Rows from block 11 of the image encoder of a small model that answers yes/no questions on an image's attributes, named by matrix and row number. Rows with one number belong to one channel. Each number is 128 + 24 x the weight over its row's rms, rounded and kept within 0 to 255. All counts start at 0. Numbers have three digits each.
Before each channel's rows are labels from the 100 images, of 14848, where the channel reaches its highest value: "top examples" is what is common among them. Only what is clearly more common there than usual is listed. The data: photos with spoken descriptions (Open Images, Localized Narratives).
# conv1: bottleneck pointwise conv (encoder.blocks.13.conv1.weight, 96x112x1x1), inputs 0-55
# conv2: growth 3x3 conv (encoder.blocks.13.conv2.weight, 24x96x3x3, transposed, each kernel summed), outputs 0-23

top examples: text has "wall"; text has "holding"; text has "man"; text has "two"
conv1.7:095153142120102100132126111126097100124149130108149085106132116122140139088127103120080119095148112131135097162147137132118160132136168117119131164151065093126103102157
conv2.7:124134119121141111089096129123146081172148134131095133083131103099105149

top examples: text has "grass"
conv1.30:173184111143082122133136194138146139131158122123138168158153147158138122123122121123122145147163117150150096109112116131154148129158112122126138098168113117141149091104
conv2.30:122126107123054142140134164117112115151123155166094157153134136117134131

top examples: text has "people"
conv1.50:109081126134157127105076138130129103139099145098102108082108099135122124109131098142118138074106118129104118127106110126145156124135125090117130129108141126110180149155
conv2.50:138136116098139091181121097130157151122145126111083160140117123150093117

top examples: text has "water"; text has "grass"
conv1.4:137172111104115113154157143124120116130138138163097174187157152136111089172108112126152132159115104145176094102107135142129146134151098138132140104156103097114115091093
conv2.4:117168130128084140148169165153128092123153147142111119165129164115116126

top examples: text has "red"
conv1.58:095175120097144123155139110084075108095114128141128127155154118117084123153100107127134105158135121107150124130150131148174196105112115144130122134160098088097083102105
conv2.58:157191101101157115141093141145137116146145158123119098153139141146105131

top examples: text has "wall"; text has "holding"; text has "man"; text has "wearing"
conv1.10:137131112133105099127114114137147128163136112102132135119094136151138100135094194094122112144150104116168111103127079087082125109147149097144113195090122098107102107120
conv2.10:078148151144102140089144126172142116149148114163132143096108106115105139

top examples: text has "trees"; text has "sky"; text has "grass"; text has "plants"
conv1.64:062089145131140106125108085101117112146141166113115111144156107119150113141127129103114118125120076104107106127088153136072137158144139081142130126133091149110109071086
conv2.64:119120157098175121157139105147154107123177129127113088107120130102095136

top examples: text has "man"; text has "sitting"; text has "wearing"
conv1.23:106082113124125129135100118119147116137131098095078149124134124115099119119090154074100096180094137113126088150109090097120090096131120082090126147152138154145127142094
conv2.23:129111064107097125117114147159139094130128141182162122141132128119154132

top examples: text has "sky"
conv1.32:144131125171121129150172127129114130129131147165105151149157140118149093116171121102115127099128131105155098116154143163093099156119094136136173086115127103150114122100
conv2.32:095145152116137114103144126113136059091124095127094122097147140122135110

top examples: text has "text"
conv1.15:154187128123094121114126178151143126146150146143143184178138119164138153135142118145153141121196137147172124151155126156149201158169110104121116141135113092132111107137
conv2.15:143165094127093155127135173126109115145097163144107163128127148113151160

top examples: text has "grass"
conv1.86:162188118126113138137159168129135131143130143177139173185133146141125138139140107128148138120143124137177085126155132178115164163168110102120145115147121097128083092140
conv2.86:125178101112104135151160163131114082098136151119105162122125160112120128

top examples: text has "wall"; text has "man"; text has "wearing"; text has "two"
conv1.1:093132124099135079127121098123152113188128141094115107127087123146126081132108157103088129144137090113144119125129095079090133138169150117140118219099132133114108121149
conv2.1:103141105136153142117157092135146109153167110160115164124102094143109164

top examples: text has "man"
conv1.60:111085117142140114127134133119112103136133108115127147126118117068125113121101153110148101141138112126138121115122104122125080046097112112129120102140113107111154135126
conv2.60:106131121126068117131118129159144077123129159144162100123131114085112142

top examples: text has "wall"; text has "man"; text has "wearing"; text has "two"
conv1.75:092100145099141092095125095112119110154112141123103150122138102074106105105126145116140122121146098124121119116128138127142135074155105122133120123150105136090130118121
conv2.75:119171081125127116139076118141131113136129142151133094142126108093081135

top examples: text has "wall"
conv1.79:081145142087135139123154149130143112131099134137113158108145143102097125153106156131149109135143148133139125113152139127139186118104116097160122129153111098137125107106
conv2.79:130222123132123114148112140132133111129107131114138077131119137125124122

top examples: text has "sky"; text has "trees"; text has "grass"
conv1.87:116118178178088118140076099175128115125128114096148123146090112125148119083159093102116090119120133120136131121144112122114114118132158089111153135108100093121124129148
conv2.87:128098143135112121064140127134166111098112166103125103084130137124113115

top examples: text has "flowers"
conv1.61:067096149088146101108140094120131126131103131128118126103165116072097117118138112125094147124123119117111130161141172129173108099143096119101119149163119158094136147135
conv2.61:141151055113176124124099118107121116148133136159132118151122125093120144

top examples: text has "wearing"; text has "man"
conv1.44:142124125153148110088144138117149148125137107151094148112121116103125102170110179125142131100132147133167088109137126096101094100132112118132105113098116125120133110125
conv2.44:103143144131094135111128157171141081142136085119131109091108152113097129

top examples: text has "standing"; text has "wall"; text has "man"; text has "table"
conv1.59:080084148123125133106120081157149121127115120101095140112133109096123082093142115127098131131104113128111138143123149122153098114132121061075109188120144174099148140123
conv2.59:162162080120185120087104114120131138150138144158141147132110127107120135

top examples: text has "table"
conv1.80:127121107150118129124097151118087089106149110090115124119146119122153115094072080111104092123124098108095093118073108112119116101108109108123141060162122108138139120068
conv2.80:118111129128054123165103139123150104137158167156122107124127114123111147

top examples: text has "water"
conv1.71:105133115116107109140145126082064092085140104146134166164174122087144132111146093125095112146170109132191127132145152134150133096088120156113124109108089090110109123133
conv2.71:156163104133165120087143139131122097163143125159151097125128124116139078

top examples: text has "holding"; text has "man"; text has "wearing"; text has "woman"
conv1.27:110121100103121118124067101119112111125142116097127106109106136120133119149081174101112069126138092112145104095140075104076157135134133087177121153126108105093105076109
conv2.27:087120135153090117150131124149156125173166130129151126106107110135077113

top examples: text has "people"
conv1.54:136106123126136146135136082176182117141139148083133115084105163142127124096139119123108124128114112101123144116149087098129145168130125129103107151117190143147133141167
conv2.54:128177105130151121102168114128148117123123125089106192120103124125118145

top examples: text has "standing"; text has "wall"; text has "man"
conv1.36:094135127115112123115080111149114113069124105062116097111108090150121127143078124113082115128098139137101149142133108085122102111128158121078115158138156180130164150137
conv2.36:145095098113075127110115140120130144143139121137117152119143162088110183

top examples: text has "flowers"
conv1.13:093129146119165106119139093106137147132104143157144106132163106103131136125146116111084142117163125132142096152175180135133151135149130107112118151133071153096117132185
conv2.13:133141066119192120098111110122124116150148108136104141111125127094118115

top examples: text has "plants"
conv1.39:058070154148156114139135084118135119149106181117104128130164126083135118127156114120135137114107095092104112154084163142153118131133085087093121147120137169116136124094
conv2.39:166144151092203110123104108116130132133171120135130125147121132118103134

top examples: text has "wall"; text has "holding"; text has "man"
conv1.72:119102101129142134099089091147155119151141144098108116101114110142129085113122139121096119119106076087108128110122090098116150165146143077117096185109173144114154140149
conv2.72:127160096137153104147167101130147138139150110123116189118094110139099127

top examples: text has "text"
conv1.9:172211133125094142127169165149140143136159133152147176193131131159134144135147124167142146111174143142166140113145132149145169138152113143128113122150098098126127113125
conv2.9:141133077118056135129140166127101127133110149138118162139141152115132138

top examples: text has "sky"
conv1.63:134141114140145082128127128112133154164097155167139105167130128120123137098133108125129134086111078141138083143139134171077118157156113095115162114123104108118100068149
conv2.63:100122118086154125163140126123133087086155119107084127104131145121094111

top examples: text has "red"
conv1.73:145175122119101103127152124101102122119140135143122158172168115109137116130099083144121130167155099110156082110132144164162139124135102148137133087153069099112102077102
conv2.73:134171103099086144148122149133121106161164139157116114132164145112093111

top examples: text has "trees"; text has "sky"; text has "grass"
conv1.81:081117165159133114123102092129118139125088128125143135154150089084147133099162077094096130118123125099122111139163163145156133123134119073072133155113106148102145153163
conv2.81:144116085118207094095131111138116140118117111130112117104135130112109115

top examples: text has "trees"; text has "sky"; text has "grass"; text has "road"
conv1.46:126137143166138078128113122093127118157084146151153114174111112116147160121118121137142135093129093138142108149166142179104129142166131093108148125117092129105118085149
conv2.46:125118114070150146146129151120138095096149152107110128101136160110095093

top examples: text has "lights"
conv1.68:126104097120148142148100098147169126139129151093118105090103163139139110116123115127105098137109116087122116099129100107109149190128097110124118147106184102132102127122
conv2.68:133155098136158107135167102136163113108124114085121173129103107147095130

top examples: text has "grass"
conv1.91:109119118158135134135169140102118061131104145162164162178105123129145145131141129136155148133162115162175098163157121141114114131148121119086136093103098129125107155148
conv2.91:153130144114124154079151157128135074100133144141130138133109157113121078

top examples: text has "trees"; text has "sky"
conv1.48:067079138130154099112124100099120092141129173128125110147139113127147105151116108089136133132124077103114106140107141138061142172152132094162140114140106138129095058080
conv2.48:130141183128144120153145106148156087122179134115113104132122139105097154

top examples: text has "trees"; text has "sky"; text has "plants"
conv1.8:094104183173126109143106086134120110127142152109114144147126131125159092112154131098129087105097112106129139119123165129089123147129129088128133140120109120112093071081
conv2.8:125143172116187124095134135138143126124133143119135076081140120118099120

top examples: text has "grass"; text has "plants"
conv1.95:109129134148134119142171119097102085136107161154147137160122127116156131119118112143157138122159087158161082129150143168134123139136121122122142071115105121095137145146
conv2.95:139139155105118138104148164129135059121134146105118114117126139094096091

top examples: text has "wall"; text has "holding"; text has "man"; text has "wearing"
conv1.22:099093128114112132130108100113141117130127108104087138121137123108107111118090154070093090162097127123134101134113117087099087111113128081099128147138136166131121138101
conv2.22:132095057116115121109123146147138102150139134177163115124119142103132121

top examples: text has "color"; text has "white"
conv1.33:124162128110122118128121117102052104118110109148146132184150101125152125117121078119106122143173118147153055120169121166121136122120098136124153105135101106119131140151
conv2.33:148129071116132119084150131164126107148135128132129150095129114113087087

top examples: text has "grass"
conv1.20:091140088096089137117100134092127115118139122115082124135120121173117098110084143112096131153103097143131127088100105078092126158143134123118121149117151148130124122117
conv2.20:131137075113105122138170148139127106148131122142143186127125131094089111

top examples: text has "trees"; text has "sky"; text has "plants"
conv1.16:067101156171154116119152128124156083168128197133101149147129116109161132124159115102149139108125093107151121177102139148103128177153095093107115140079132139155091111097
conv2.16:130169175128190131124137145103121086137160125127098136132127154134143112

top examples: text has "holding"; text has "wearing"; text has "man"
conv1.14:118114120112102102132126120116160137165144118115122121131109131138126126108088203099128114146134114122141113109116086101089119115156152092140108171092141107119089091114
conv2.14:073142138133100140089126117179120122131139122173162134111113096142118133

top examples: text has "text"
conv1.34:114158114091108106110121119155138113081147096119136072090108109128156135120134121128093118080182149153113128116140090123132163132117125153151105124124102085135096057141
conv2.34:142105126147090144088084121115134144191142133122119138088107121117122144