config.yaml
model: "model that answers yes/no questions on an image's attributes"
dataset: "photos with spoken descriptions (Open Images, Localized Narratives)"
train_examples: 50862
image_size: 64
crop_scale_min: 1
horizontal_flip: true
translate: 0.12
questions_per_image: 8
encoder_arch: "densenet"
encoder_norm: "batchnorm"
encoder_activation: "leaky_relu"
encoder_depths: [4, 7, 7]
encoder_kernel_size: 3
encoder_stem: "single"
encoder_growth_rate: 24
fusion: "cross_attention"
fusion_encoder_width: 192
fusion_encoder_layers: 12
fusion_encoder_norm: "rmsnorm"
fusion_encoder_norm_position: "res_post"
fusion_encoder_activation: "gelu"
fusion_encoder_mlp_ratio: 4
fusion_encoder_head_dim: 64
fusion_encoder_fused_qkv: false
fusion_encoder_bias: "all"
fusion_encoder_qk_norm: true
fusion_encoder_parallel_block: false
fusion_encoder_inner_norm: false
fusion_encoder_positions: "learned"
fusion_encoder_cross_attention_every: 1
init: "lecun_normal"
optimizer: "adamw"
learning_rate: 0.002
beta1: 0.9
beta2: 0.99
eps: 1e-08
max_grad_norm: 5.0
ema_decay: 0.99
max_steps: 9400
batch_size: 256
epochs: 47.3
lr_schedule: "constant"
warmup_steps: 1880
weight_decay: 0.2
Rows from block 5 of the fusion encoder, named by matrix and row number. Rows with one number belong to one attention dimension. Each number is 128 + 32 x the weight over its row's rms, rounded and kept within 0 to 255. All counts start at 0. After the name is the row's rms in percent of the matrix's.
# q: cross-attention query (fusion_encoder.blocks.5.cross_attn.q.weight, 192x192), inputs 96-191
# k: cross-attention key (fusion_encoder.blocks.5.cross_attn.k.weight, 192x280), inputs 140-279
q.181 101 [121 102  92 138 153 192 144 107 191 128 106 225 120  77 111 155 118 153  73 109 178 107 115 130  86 139 127 177  94  42 188 159 160 129 105 149 135 127 111 144 167 133  93 154 108 163 111 107 149  67 156 107 149  84 112 151 121 104 143 120 156  96 109 123 154 100 132 135 102  74  60  92 178 165 151 103 107 130 190 204 141  91 176 101 123 114 191  55  70 158 100 173 139 161 142 134]
q.182 084 [112  94 165 121 188 144  99 111 125 125  80  86 103 207 117  93 163 110 152 128 129  91 189 159 142 148 179 116 148 153  26 106 115 122  58 105 117 141 114 117 104 118 199 120 174 112 127 105  74 190 111 146 136 150 152 147 114 139  51  97 122 140 113 163 111  91 105  96  94 142 169 123  64  68 106 155 186 160 145 112 136 149 110  74 159 143  78 142 152 116 146  97 143  63 105  64]
q.183 094 [123 151 109 107 161 118 115  77 103 136 137 182 157 126  92 107 107 183  70 139 144 152  32 177  73 133  60 158  83 117 139 143 161 151 111  77 131 113 104 145 161 153  90 116 124 133 118 114 148  93 135  89 121  92 114 155 128 157 153  68 131  79 152 127 133 118 176 144 129  83  77 133 168 146 157  98  90 108 144 141 158  74 155 156 123  96 173  97  97 158 122 179  68 166 115 177]
q.184 104 [158 136 168 109  83  87 119 127  49 123 132  47 144 176 136  91 148  93 166 134  86 137 162 119 151 104 133 106 145 196  45  87  91 135 142 136 137 135 148 108  87 130 155 108 155  95 146 139 107 173 125 137  93 166 170 103 120 164 115 151 110 151 143 146  93 158 133  92 119 174 175 143  90  89  94 174 152 114  88  55 121 210  76 124 128 136  79 169 201 102 181  92 115 103 105 116]
q.185 082 [129 157 159  97  83  54 103 147 105 124 194  78 171 163 173 102 112 177 132 183  89 175  44 127 141 107  82  67 121 194 132 106 150 157 179 123 122  95 153 131 139 133 141  77 130 112 130 143  71 110  93 136  92 138 111  78 153 137 167 115  98 135 194  87 120 190 116 155 140 148 144 163 122 145 143 137 115 159  80  46 120 106  81 189 129 115  66 209 144 109 138 108  91 129 120 155]
k.181 099 [155 126 102 173 101  88 126  97 154 198 120 141  85  80 155 175 148 118 136 117  42  61 140  67 120  83 183 131 102 172 112  80 102  27  88 130 170  52 115 133 149 164 198  95 108 118 107 122 199 158 138  98 117 126 108 139 138  90  93 131 145 146 131 119  85 146 199 142 143 160  55 164 111 157 131 142 161 115  85 119  93 148  68 135  91 171 146  76 105  82 130 136 133 128  96 117 137 121 134 145 122 192 143  83 131 154  66 105 147 102 132 122 109 119  93 150  44 179  96 114 129 134 178 119 131  92 156 170 194 128 178 127  67  78  91 106 115 191 124 111]
k.182 094 [138 103  92 111 127 156 113 147 138 192 141 109  99 162  90  42  87 123  92 179 145 146 131 138 159 167  86 104 124 106 140 125 150 117 106 103 156 119 118 202 137  56 105 157 121  74 119 116 122 131 153 150 115 175  86 116 159 100 125 116 143 146  99 122 160 127 150 133 147 149 197  94 123 130 182 103 159 107 217 121 139  81 114 114 186 141  98 125  90 155 164  29  85  69 114  98  62 189 145  96 132  91 103 151  98 137 109 140 128 160  80  83 168 135 142 118 146 160 115 146 141  98  58 124 136 132 114 128  87 165  97 108 119 127 162 141  89 112 146 158]
k.183 110 [137  82  81 166  85 106 150 142 125  85 105  87  96  71 147 170 134  74 160 148  94  97 143 101  52  72 143 147 129 163 155  83  43  41 139 153 120  64 118 103 104 193 160 152 169 121 147 116 104 108 107 132 117 133 150  76 113  91 133 123 103 149  89 107 125 139  98  86  89 152 111 134  91 101 112 140 155 114  98  96 115 110 113 152 118 149 118 111  93 106 115 122  84  85  59 116 107 150  98 115  95 127 136  99 114  98 102 155 106 116 149 122 127 160  90 122  86 135  97 132  92 122 154  88 118 131 136  99 151 122 159 126 141  92 102  67 108  97 109 132]
k.184 098 [112 136 110  76 146 152 160 170 137  94 151 117 179 154 114  72  92 115 114 156 203 198  92 179 160 153  75 112 115  96 148 177 153 221 170  99 104 201 118 127 115  88  72 156 152 139 138 149  82  86 142 166 110 147 141 116 176 112 142 110 108 137 115 115 163 105  67 110 104 108 182  88 130 129 156 136  93 132 182 130 148 110 161 109 178  94 123 161 161 152 144 114 108  97 168 130 132 133 132 123 162  61  99 170 129  99 164 127  99 166 117 134 162 144 156  99 178 100 150 101 146 109  65 115 141 171  80 110  74 124  83 122 164 162 121 153 135  61 155 134]
k.185 091 [112 127 183 102 135 180 125 146  97  62 177 127 149 141 126 124 136  76 160 113 172 171 144 177 111 140 109 179 200 110 168 128 124 217 194 170 100 215 155  91 119 166 115 162 181 156 148 152  56 129 142 133 142  79 189 124 108 169 157 115  95 124  87 117 150 164  77 108  99 115 168  99 139  99  99 120  90 143 122 150 174 147 235 165 121  71 137 212 135 132  93 151 102 131 130 132 150 122  76 132 156 103 172 157 119  90 195 145 135 166 138 146 108 140 137 108 173  97 145 162 134 145 160 140 101 155 134 100 118 107  73 131 183 136 149 112 145  82 139 149]