From a checkpoint of a small model that answers yes/no questions on an image's attributes: encoder norm batchnorm.
Rows from block 9 of the fusion encoder of a small model that answers yes/no questions on an image's attributes, named by matrix and row number. Rows with one number belong to one neuron. Each number is 128 + 32 x the weight over its row's rms, rounded and kept within 0 to 255. All counts start at 0. Numbers have three digits each.
After each neuron's rows are labels from the 100 texts, of 14848, where the neuron reaches its highest value: "tokens" is the input token at the peak. Only what is clearly more common there than usual is listed. The data: photos with spoken descriptions (Open Images, Localized Narratives).
# fc1: MLP up (fusion_encoder.blocks.9.mlp.fc1.weight, 768x192), inputs 0-191
# fc2: MLP down (fusion_encoder.blocks.9.mlp.fc2.weight, 192x768, transposed), outputs 0-191

fc1.282:153105081124061117075168135137132200142099148113185132133101056188156175122091141164078111112182205135133117118110123152186124136126113144103152050083126114118136145166195180167130115144074109069124063141080131119074162148104115098109119129149103136112130173129160091094108152135138162122098123109105124119143106155085099114139078196138120109115135153098110125117124108140172121078085104127077125142110124151129094119094120158102103115118150211155103057155188181134147145199120096156109106131093119116120179144114112112173134139157153161178088107136163184102106137179113118045
fc2.282:131128130124127135127110131132126125130118128127133142124146131129255129123128129129130129133128141126127131134126135118127128126126132130129129127127128127122127126120131123129127131125120133114126128126124131129136129123127132118135134128139130130128123128128121127125122125125126132133132127134130130129126133165130127157128126255128127125129123132135130127119129135128125131127126126133123132134130120128130138126125124135126126140132128172124135139140128125135104129148137131127134127133123125128131120129128124130130127126126118130124126129130255122130139129128127124142
tokens: "lights"; "sitting"; "standing"; "light"

fc1.28:167099096122075128108172143145141185157089132133163129150109054152107154104090122118096068125171180092132161102107095122160126144134101126093159064081128115133128165157198215181132141148104116116140060137088096115066177146115127065116111100159099153106128189126160081099116174150156161101063138091130122123177112166084103141107103199097150090101151143083145132123128123091168115155104079145088140131100121175156106106116128148096087148119165184161114053132178194126150168166149076136114095149102119097128185129115111091193145143128093154135108121154158171133112137153087140094
fc2.28:137120116119126140125114135127129123136129123114141140125142126136255134126137120149136119125112134116124125142119147122140127138118133148119128113122135137110126123128127111125104126122121113118138127132124145132136123137123139113116138127144128142119121126131115120133121118119124150141138131126127129112123134161129131159123111255123134114121112118118128118125120125126116119118115130130120135131133127133128136117120122141128123138128119172132137142152120131140097130146134128128125125126121124126121126129128108127117133126123130146117116125119255127129127118126120126151
tokens: "lights"

fc1.179:138138135112066126085173171122140212167097153101167072166144059170160161141162127125092103000160148148131104162107122086159118152087090150099154084117169122132139130151156168168097141068102127099103080101086150120146129133112154048122094161152150126086121167110102089094108157141115195140126114115111109112160137172096161143101102186125090078175148160135083120134057130166151128087124085128111098163113130165109116081123065116103122153125169158140148142213155156085136191171123124108138132103094115092112148108112101119156103144122152164175110128142127149119144158178090148092
fc2.179:118133123132136119118116121108119136126121131145129124109154114140255139121124120109130121137129135129124127130138113128138120134127135125137113127121118138143138131148114138128130131147133128115124150127119140128131129123134123135117117140108118130144149133117126111146148132136130102121119125129119110137123109161128128156109143255129122143103139119118125134136138131133131126131134135119132115127131138134128130147141154108121125131128121167134131123119115139119089117143145122130125121140127126133128119124128129118127130120122093110130127126148255155129126125138131118132
tokens: "standing"; "sitting"; "holding"

fc1.73:163101088128074124080163141132125215158081138115171103130110052175180168119099141148092097100166205117131146136126119171173133137118108144101156055088129130119131157171177180167123101166078094072115077139099142110080186157110127071131120118157110147106127181127148081082117174141137180125092113105090114112141096174106118131129090210133129103113127154108124127112134119135173113140105092131077131148101120163132109126084127146114093125112157216147113065136178191140152146203122097162121109161097113104105172139108107107160142146158139144166118089123162185099101123175116124055
fc2.73:131130131128123139128112126136126118126123128127123140124147133126255125123129128130136130127127139123129122126128136115127131134126132130131128126130123129125130124124130131128127130127125133118133127130122131131132123121129127118126128134129125129131123130123126126133128123124127128124130130131127132131128131166129130154130127255127128130131123129130127130125123131124120125123123128133125126127133129123134130130126124133125126140130129173130131132145126129126094127149133131127133128131121131128127127128127124128127126123123115134126128126130255126130134123124124127143
tokens: "sitting"; "white"; "standing"

fc1.390:152112089105061102051180150125124201150093138124180108168107075188152173123125129159090070105181198152132107127087126149163133142117114154092137059082137107117131133194170181150131134137096093081111068134087152127097169165122126056126113168190109126103142152149141096119117156127140177119101127096123145095173103155091115128099110210089112101107127169113113127110102127145168126093098091143074109145127132140126098087112132135110106141116151195161131048168191178130155158202113118143106125134086132101130156137123151112161129137131127165171089117163160167086132136174114108061
fc2.390:130132120124128134133113128126132125124120129127126136120144128133255118132132128127127125116132140132128124134121128108136128125135134131135127129129126130122127130121132127127119128125128131117127132132123132128128123123124129124130129128130134129130125123127119118130125138121124133131121127129127126129123134166128133159135125255126131136126123135135125136127130132135124128126119132130125124126128132127129129120130126132135129151123138170124123143132128126131118127146136130135130130143130129129128126126128113127126129128124121132132131132124255120138130133130120129141
tokens: "standing"; "sitting"; "lights"

fc1.579:132083088100071056097189137145109190146074137111201140174078096167150165111067124119078080112164170168097140100073145149167147134161145149101139113094127131097168169164179198173123134160097107104164068155095128124058145115141118023092087109150127124086109157118133054112091154122150158157115148114130146131165131125071090124091095175121110097114182138082130156082122102170145103125116102134079089121115125149152129115126127120116135169125149189123140087162137189115142155185099098142127130131114123108108120123109137098139108124157117134182119120191136151100114173162078140068
fc2.579:134123120123117145126111126124112129132128119130137141112145134125255133123129127122128117115126138129127122129125124116130128115121128136123135143118130124136124127127135124120128124139125132120126121127122143129135133119125134124122124131129115131120131133116123108138121135123119124128143133135123119133130120157129136163126129255149122124122107122129119137136106145123135120129120118122144130129144127131131136111128123134128123159124125170125130152140135129135117132149143120115132130136136125132132109138131116133122143132122122134113122130124255128127124128142100137139
tokens: "lights"; "light"; "sitting"; "standing"

fc1.131:126183183135121139142094131124126103122166178133131149078147139123072125137173111120166173145123045181114167160134141127092141153069120080140122138169137122159116103094103090109116102140113085111105179093169159158165138129153132143170145152146139132092196130159121163131166115087086125115148141172109077090165162032123157105159153015177130152154114113161092097100123165140117143104114176131172110153137117090098168167118136109153144134132121017083135183100096117117140113048143143134170138114116142159127075142100142133099087109135170093092147123126077125127214092096116097153
fc2.131:141125118129114036133071121142101147123090120146106123103076125124000119112105103099141141131136046127135136118167145118111156146105138129160118141133116105154125137087109106130153145140128157103134124117111157125153048093122114200118135116105137111149127128089094126135143036139111118117134129130135107151123123155113132030119138156118111139192156129142127113133145161124131255183142115127118136139139143126136173116130127129125137142145138041166112151184113127129151100106077136128125114205107138213132142145138110136149126126075106113135151140158167129120149124117104146231
tokens: "guitar"; "mic"; "microphone"

fc1.107:158113079130087080097172140149139208152086134121168147154101055166129165104086125116078098141178185119125118112107112142163120136162113152092143064087136125129136142179175198169133134174083108075139053135100140119076153143121136052119100120152096139125140182133145094090108172138152154129094129100121127112164095151080102116126100211096139107110135155097139142114097093116171124132091083126068112140106127170147102123098139163107103122111151203160108049123182204148154163186127085147121118165087124112135191128116131096165128119141130137159099118167180171121104152162114128069
fc2.107:139118124122126149124113139132127117134136124119143144125146138132255130124136124146139126120122139115138114140119144110135123137115133142121135122122139134113116121125132122118106129105125123114143127131125134133135129137119139120124124125143133139113124129129123117125111126115123141140133128122120137117127136159129133156123118255126129115123115128122121127120122134122116123118125138136124130130133127133132130121126119135124126150128131172128130150148127130146107138146144123127131133124125124125132121130128112133128126121121125142112125129115255118128132126134118124145
tokens: "lights"; "text"

fc1.504:152101081134086131079166139130131214152101133108172115139109053176177168115107141153102093101171207107129138139117137137176135133124106156099153040087147117104121145174188183165136093147079112047116073151091137111091175153110138088146127138158105149117118189128159093092110173132143170137097128100096119104150098172095119116134079201121122092111110176112123129114125119129171122134104094140077130134109118163141105120084120159110098128115160212156126062147173172133159151208134101174122113156099122105117174140115106114169133158156124143165110092125163183092093137181125121066
fc2.504:133129135130122126131112127130127125131116125128124135120147127127255129127127127128130132132127142126132129124128126131125126132126131126132126128133128125132125127125130128129128127124126128126128127130127125127128130127130127116125126131127131127124130126128122129127128124124126128127128126131128129127129132169127132153128127255125128131132130130131130122126127130123127127128130130133123127128129128125129133129129129127127128134133128171128125130131126130125103126150131129129126129132125129130129124126130128127131126127124117128124133126125255129135131126127128126129
tokens: "sitting"; "white"; "text"

fc1.242:149110103120058104067179157124129235149097145118183106150112067185172191148104145157090079092178191146124097137113141166167122134124105160092144057084139114122123142179152173161114117153086099083118072125095145128106168153129117076131113168176113139090143163131148094102109137131133175135103124110107122104163102160097113121103109200122116107142125165121110139117102123158177133086104093132071103156116128152122105105102130140114107130129154195156115067184190178113178164202111124154117133136090122107140173137129147114155121143150157168158108103168171163084120150191117122049
fc2.242:132123115123130132123112129126130136129118129127131129120146127135255128122121129119131125129133140126131135126127140107133128124139138127129132123118121128121132135128130135132131127131128131114130126125121129130128120130128130127128136120131127140138126131124127119125119139127126125134125121122131130132126123161126135155133126255123132130117125128131131135123125127132122131128132124126123128128134124122133132130127128129130130145132133171130124134130127125132103134145138130131126124142120132129121129126129118123128132127121108128138126132127255124136133133130122128138
tokens: "standing"; "sitting"; "holding"

fc1.648:152105085112080093053174144119125211148096143116175114159110057182163166130119148152080076101176187137130109133088133147171143136121123161099152060085136107119140154175170171172123132178081095084129053129084152120089184155118119054111118157177122133102130158134145095100126160136128175133106121103113122103143093170102120134115102206109111103105134168116127135108107117152159118103096090144076110160115133157133090108106116139118099126106157195152115053158183190123165147208106108137112122132093108103117161136116126112162112138134148159187094112158168171089118131179108119064
fc2.648:129130132133128132132114127124133122126117124130119128119147130130255127135130127126124126127135140124128118128129113117132128126126131123130129128128127129128129132126133129126129125119131137120129129137119126125128125126129128133131126131128129131135127125129115124134123141127133128123119125123124123132125124166123126156131132255124124134134120131129127135133127134130128126127124129128124125126127132124132130123129132125127129151132132170127127138136130128129105126147139128130124134140120132129130126122129120128128128126125107132125130126124255127136133133131114128127
tokens: "sitting"; "standing"; "white"; "lights"

fc1.45:148101105123055141047180161133120210161104150129183088151114062187151167132118143150098051097172195152115118137100117146159144142112096130102143058068138132119128135192163165137116131148114090102093073134079154131110194168119132064100130170179131130082125157143137105116107163134137179117094127110120109095156107166096121135088117203096109094126126154113103129106105126160168118098116101159082129152117136149134103095107131117107103147127159203171132069179183181113165144207125132139108118122078122100101141143122133118153133133136143161156109110140156178084144125184097111054
fc2.45:129130120124125122139114123126133130126122126126121134121147122131255121130122125124130129119134138134125123122132130105134129129134140131135124128133125123128130131121128134134122127132129132115128128124120135126125115120130122121129131128128127129145128130120125116130130135130125130126125131119125134136125128164124138158137127255124132136123128127135131133132119122128126124127120128124120126123128132118133127127130127134129128142124129170131120131133126129125098127142126133135124130146123126134128134127126114131129127129124110126144130129130255129137129126123120129145
tokens: "standing"; "sitting"

fc1.609:128179170138140149118130125129104096122152143160133130085137139112065151149148096131141155146141044153098154158121131174096154139090113098167108177163159131144115083131092095088143099107122066088085179091165165144173095154165121119166128129150115134116169107134113152168171144102090109116146096161103113113111149000129179124132169032134138151103120072153080094120123133104115125105127166139144148167133150097106137141113138108166142109120122019077167183075119120149127100053120139131136134113127133127099049153121161131112122121149164068093193117104073130139202110087142102124
fc2.609:125130129134133046122096119149098126107065133129111079161114130120000123110111129139141162106119069126112147142163134165128175124068117121158114137149126100172139141066106088123135135134171144103137132123141160095142126097111109202091113115086148116152111121106045228137153075134120096117130122118129117134120128195129123027125127063124103139153158135140145110126142144134124237164130119130118129129136136148123109204126110107122113044157134092191115158170110128146107088110142143130139104179102139210129141122126092121143127122108130118153153137145133114128144135129119123188
tokens: "guitar"; "mic"; "smiling"

fc1.430:144131075122110071096181146129138219143102122114174151169091087159176170134092129155077101117178179136139117127105124146157109125174115196098139076096144105117138134172174189169116130182102112079136058129106165114090142149133132062144103139171079139138151163147151102072104159126141173155122135090110157121175082160092103120126113203111119107123118163108131151088097107140167132112105092143061102141108127167137100082100142147128089137104153183143102059145163184149175150189099097142122143168082129113157190126115134100146112120155134131169112116200164163093108168166129118066
fc2.430:131127128124128147130113133132131108128124132132131132126148139139255130119135128123140129118124142114137120131112133122140124120129130136126131120122128131115121122135140131125125125103135124116143128129129126125140138132127135133125124121136125134127123123125118118126112137120132128135136124128121129133119129163134128157133126255134127126125102131123126143116126139124121127120125123125134129134135125124123133121121118126123127157132131170124127144129134123139114135150148119129131128130123134126131121128130122126126133120121127134114123117124255112132135135139120133124
tokens: "lights"; "sky"; "light"; "standing"

fc1.716:159084103120063126081191146149132194154097137130156133161119058162102143098102120127090071129164179112112139117092093123140146150130106112092159085072148115138122179176185199172123139143135103114128064142079109119088168134122139029099112125157103150090126167120151091108113180129161154119062127101131106129186146169084102129092105192087142090114151158090128121127108124112150118123116077141089140127094118177148111106116133142092110175127170184169136052161193193112135131178149097138108082147089113105116139122121109096206132144132088158153104110161144188110125122151086143090
fc2.716:136126114132114137127109134123125124137128120103149141122144131127255138124127125146127115120127133119126120145125144106139116142115131148116123116124142136115132117115120118124101127130118119117129138132122141129125120137115135119120130133144134144121122125135123104128122125119123147140131128121124142122133133158123122161127116255126126108122118120122126112133114126118113122117107131124120129123129132132131128116132123137121125135123119172142134142152114130133102134144133132133139131141130127126135133132131102131119126122122126137123120127112255128139125122122107114152
tokens: "lights"; "people"; "sitting"; "standing"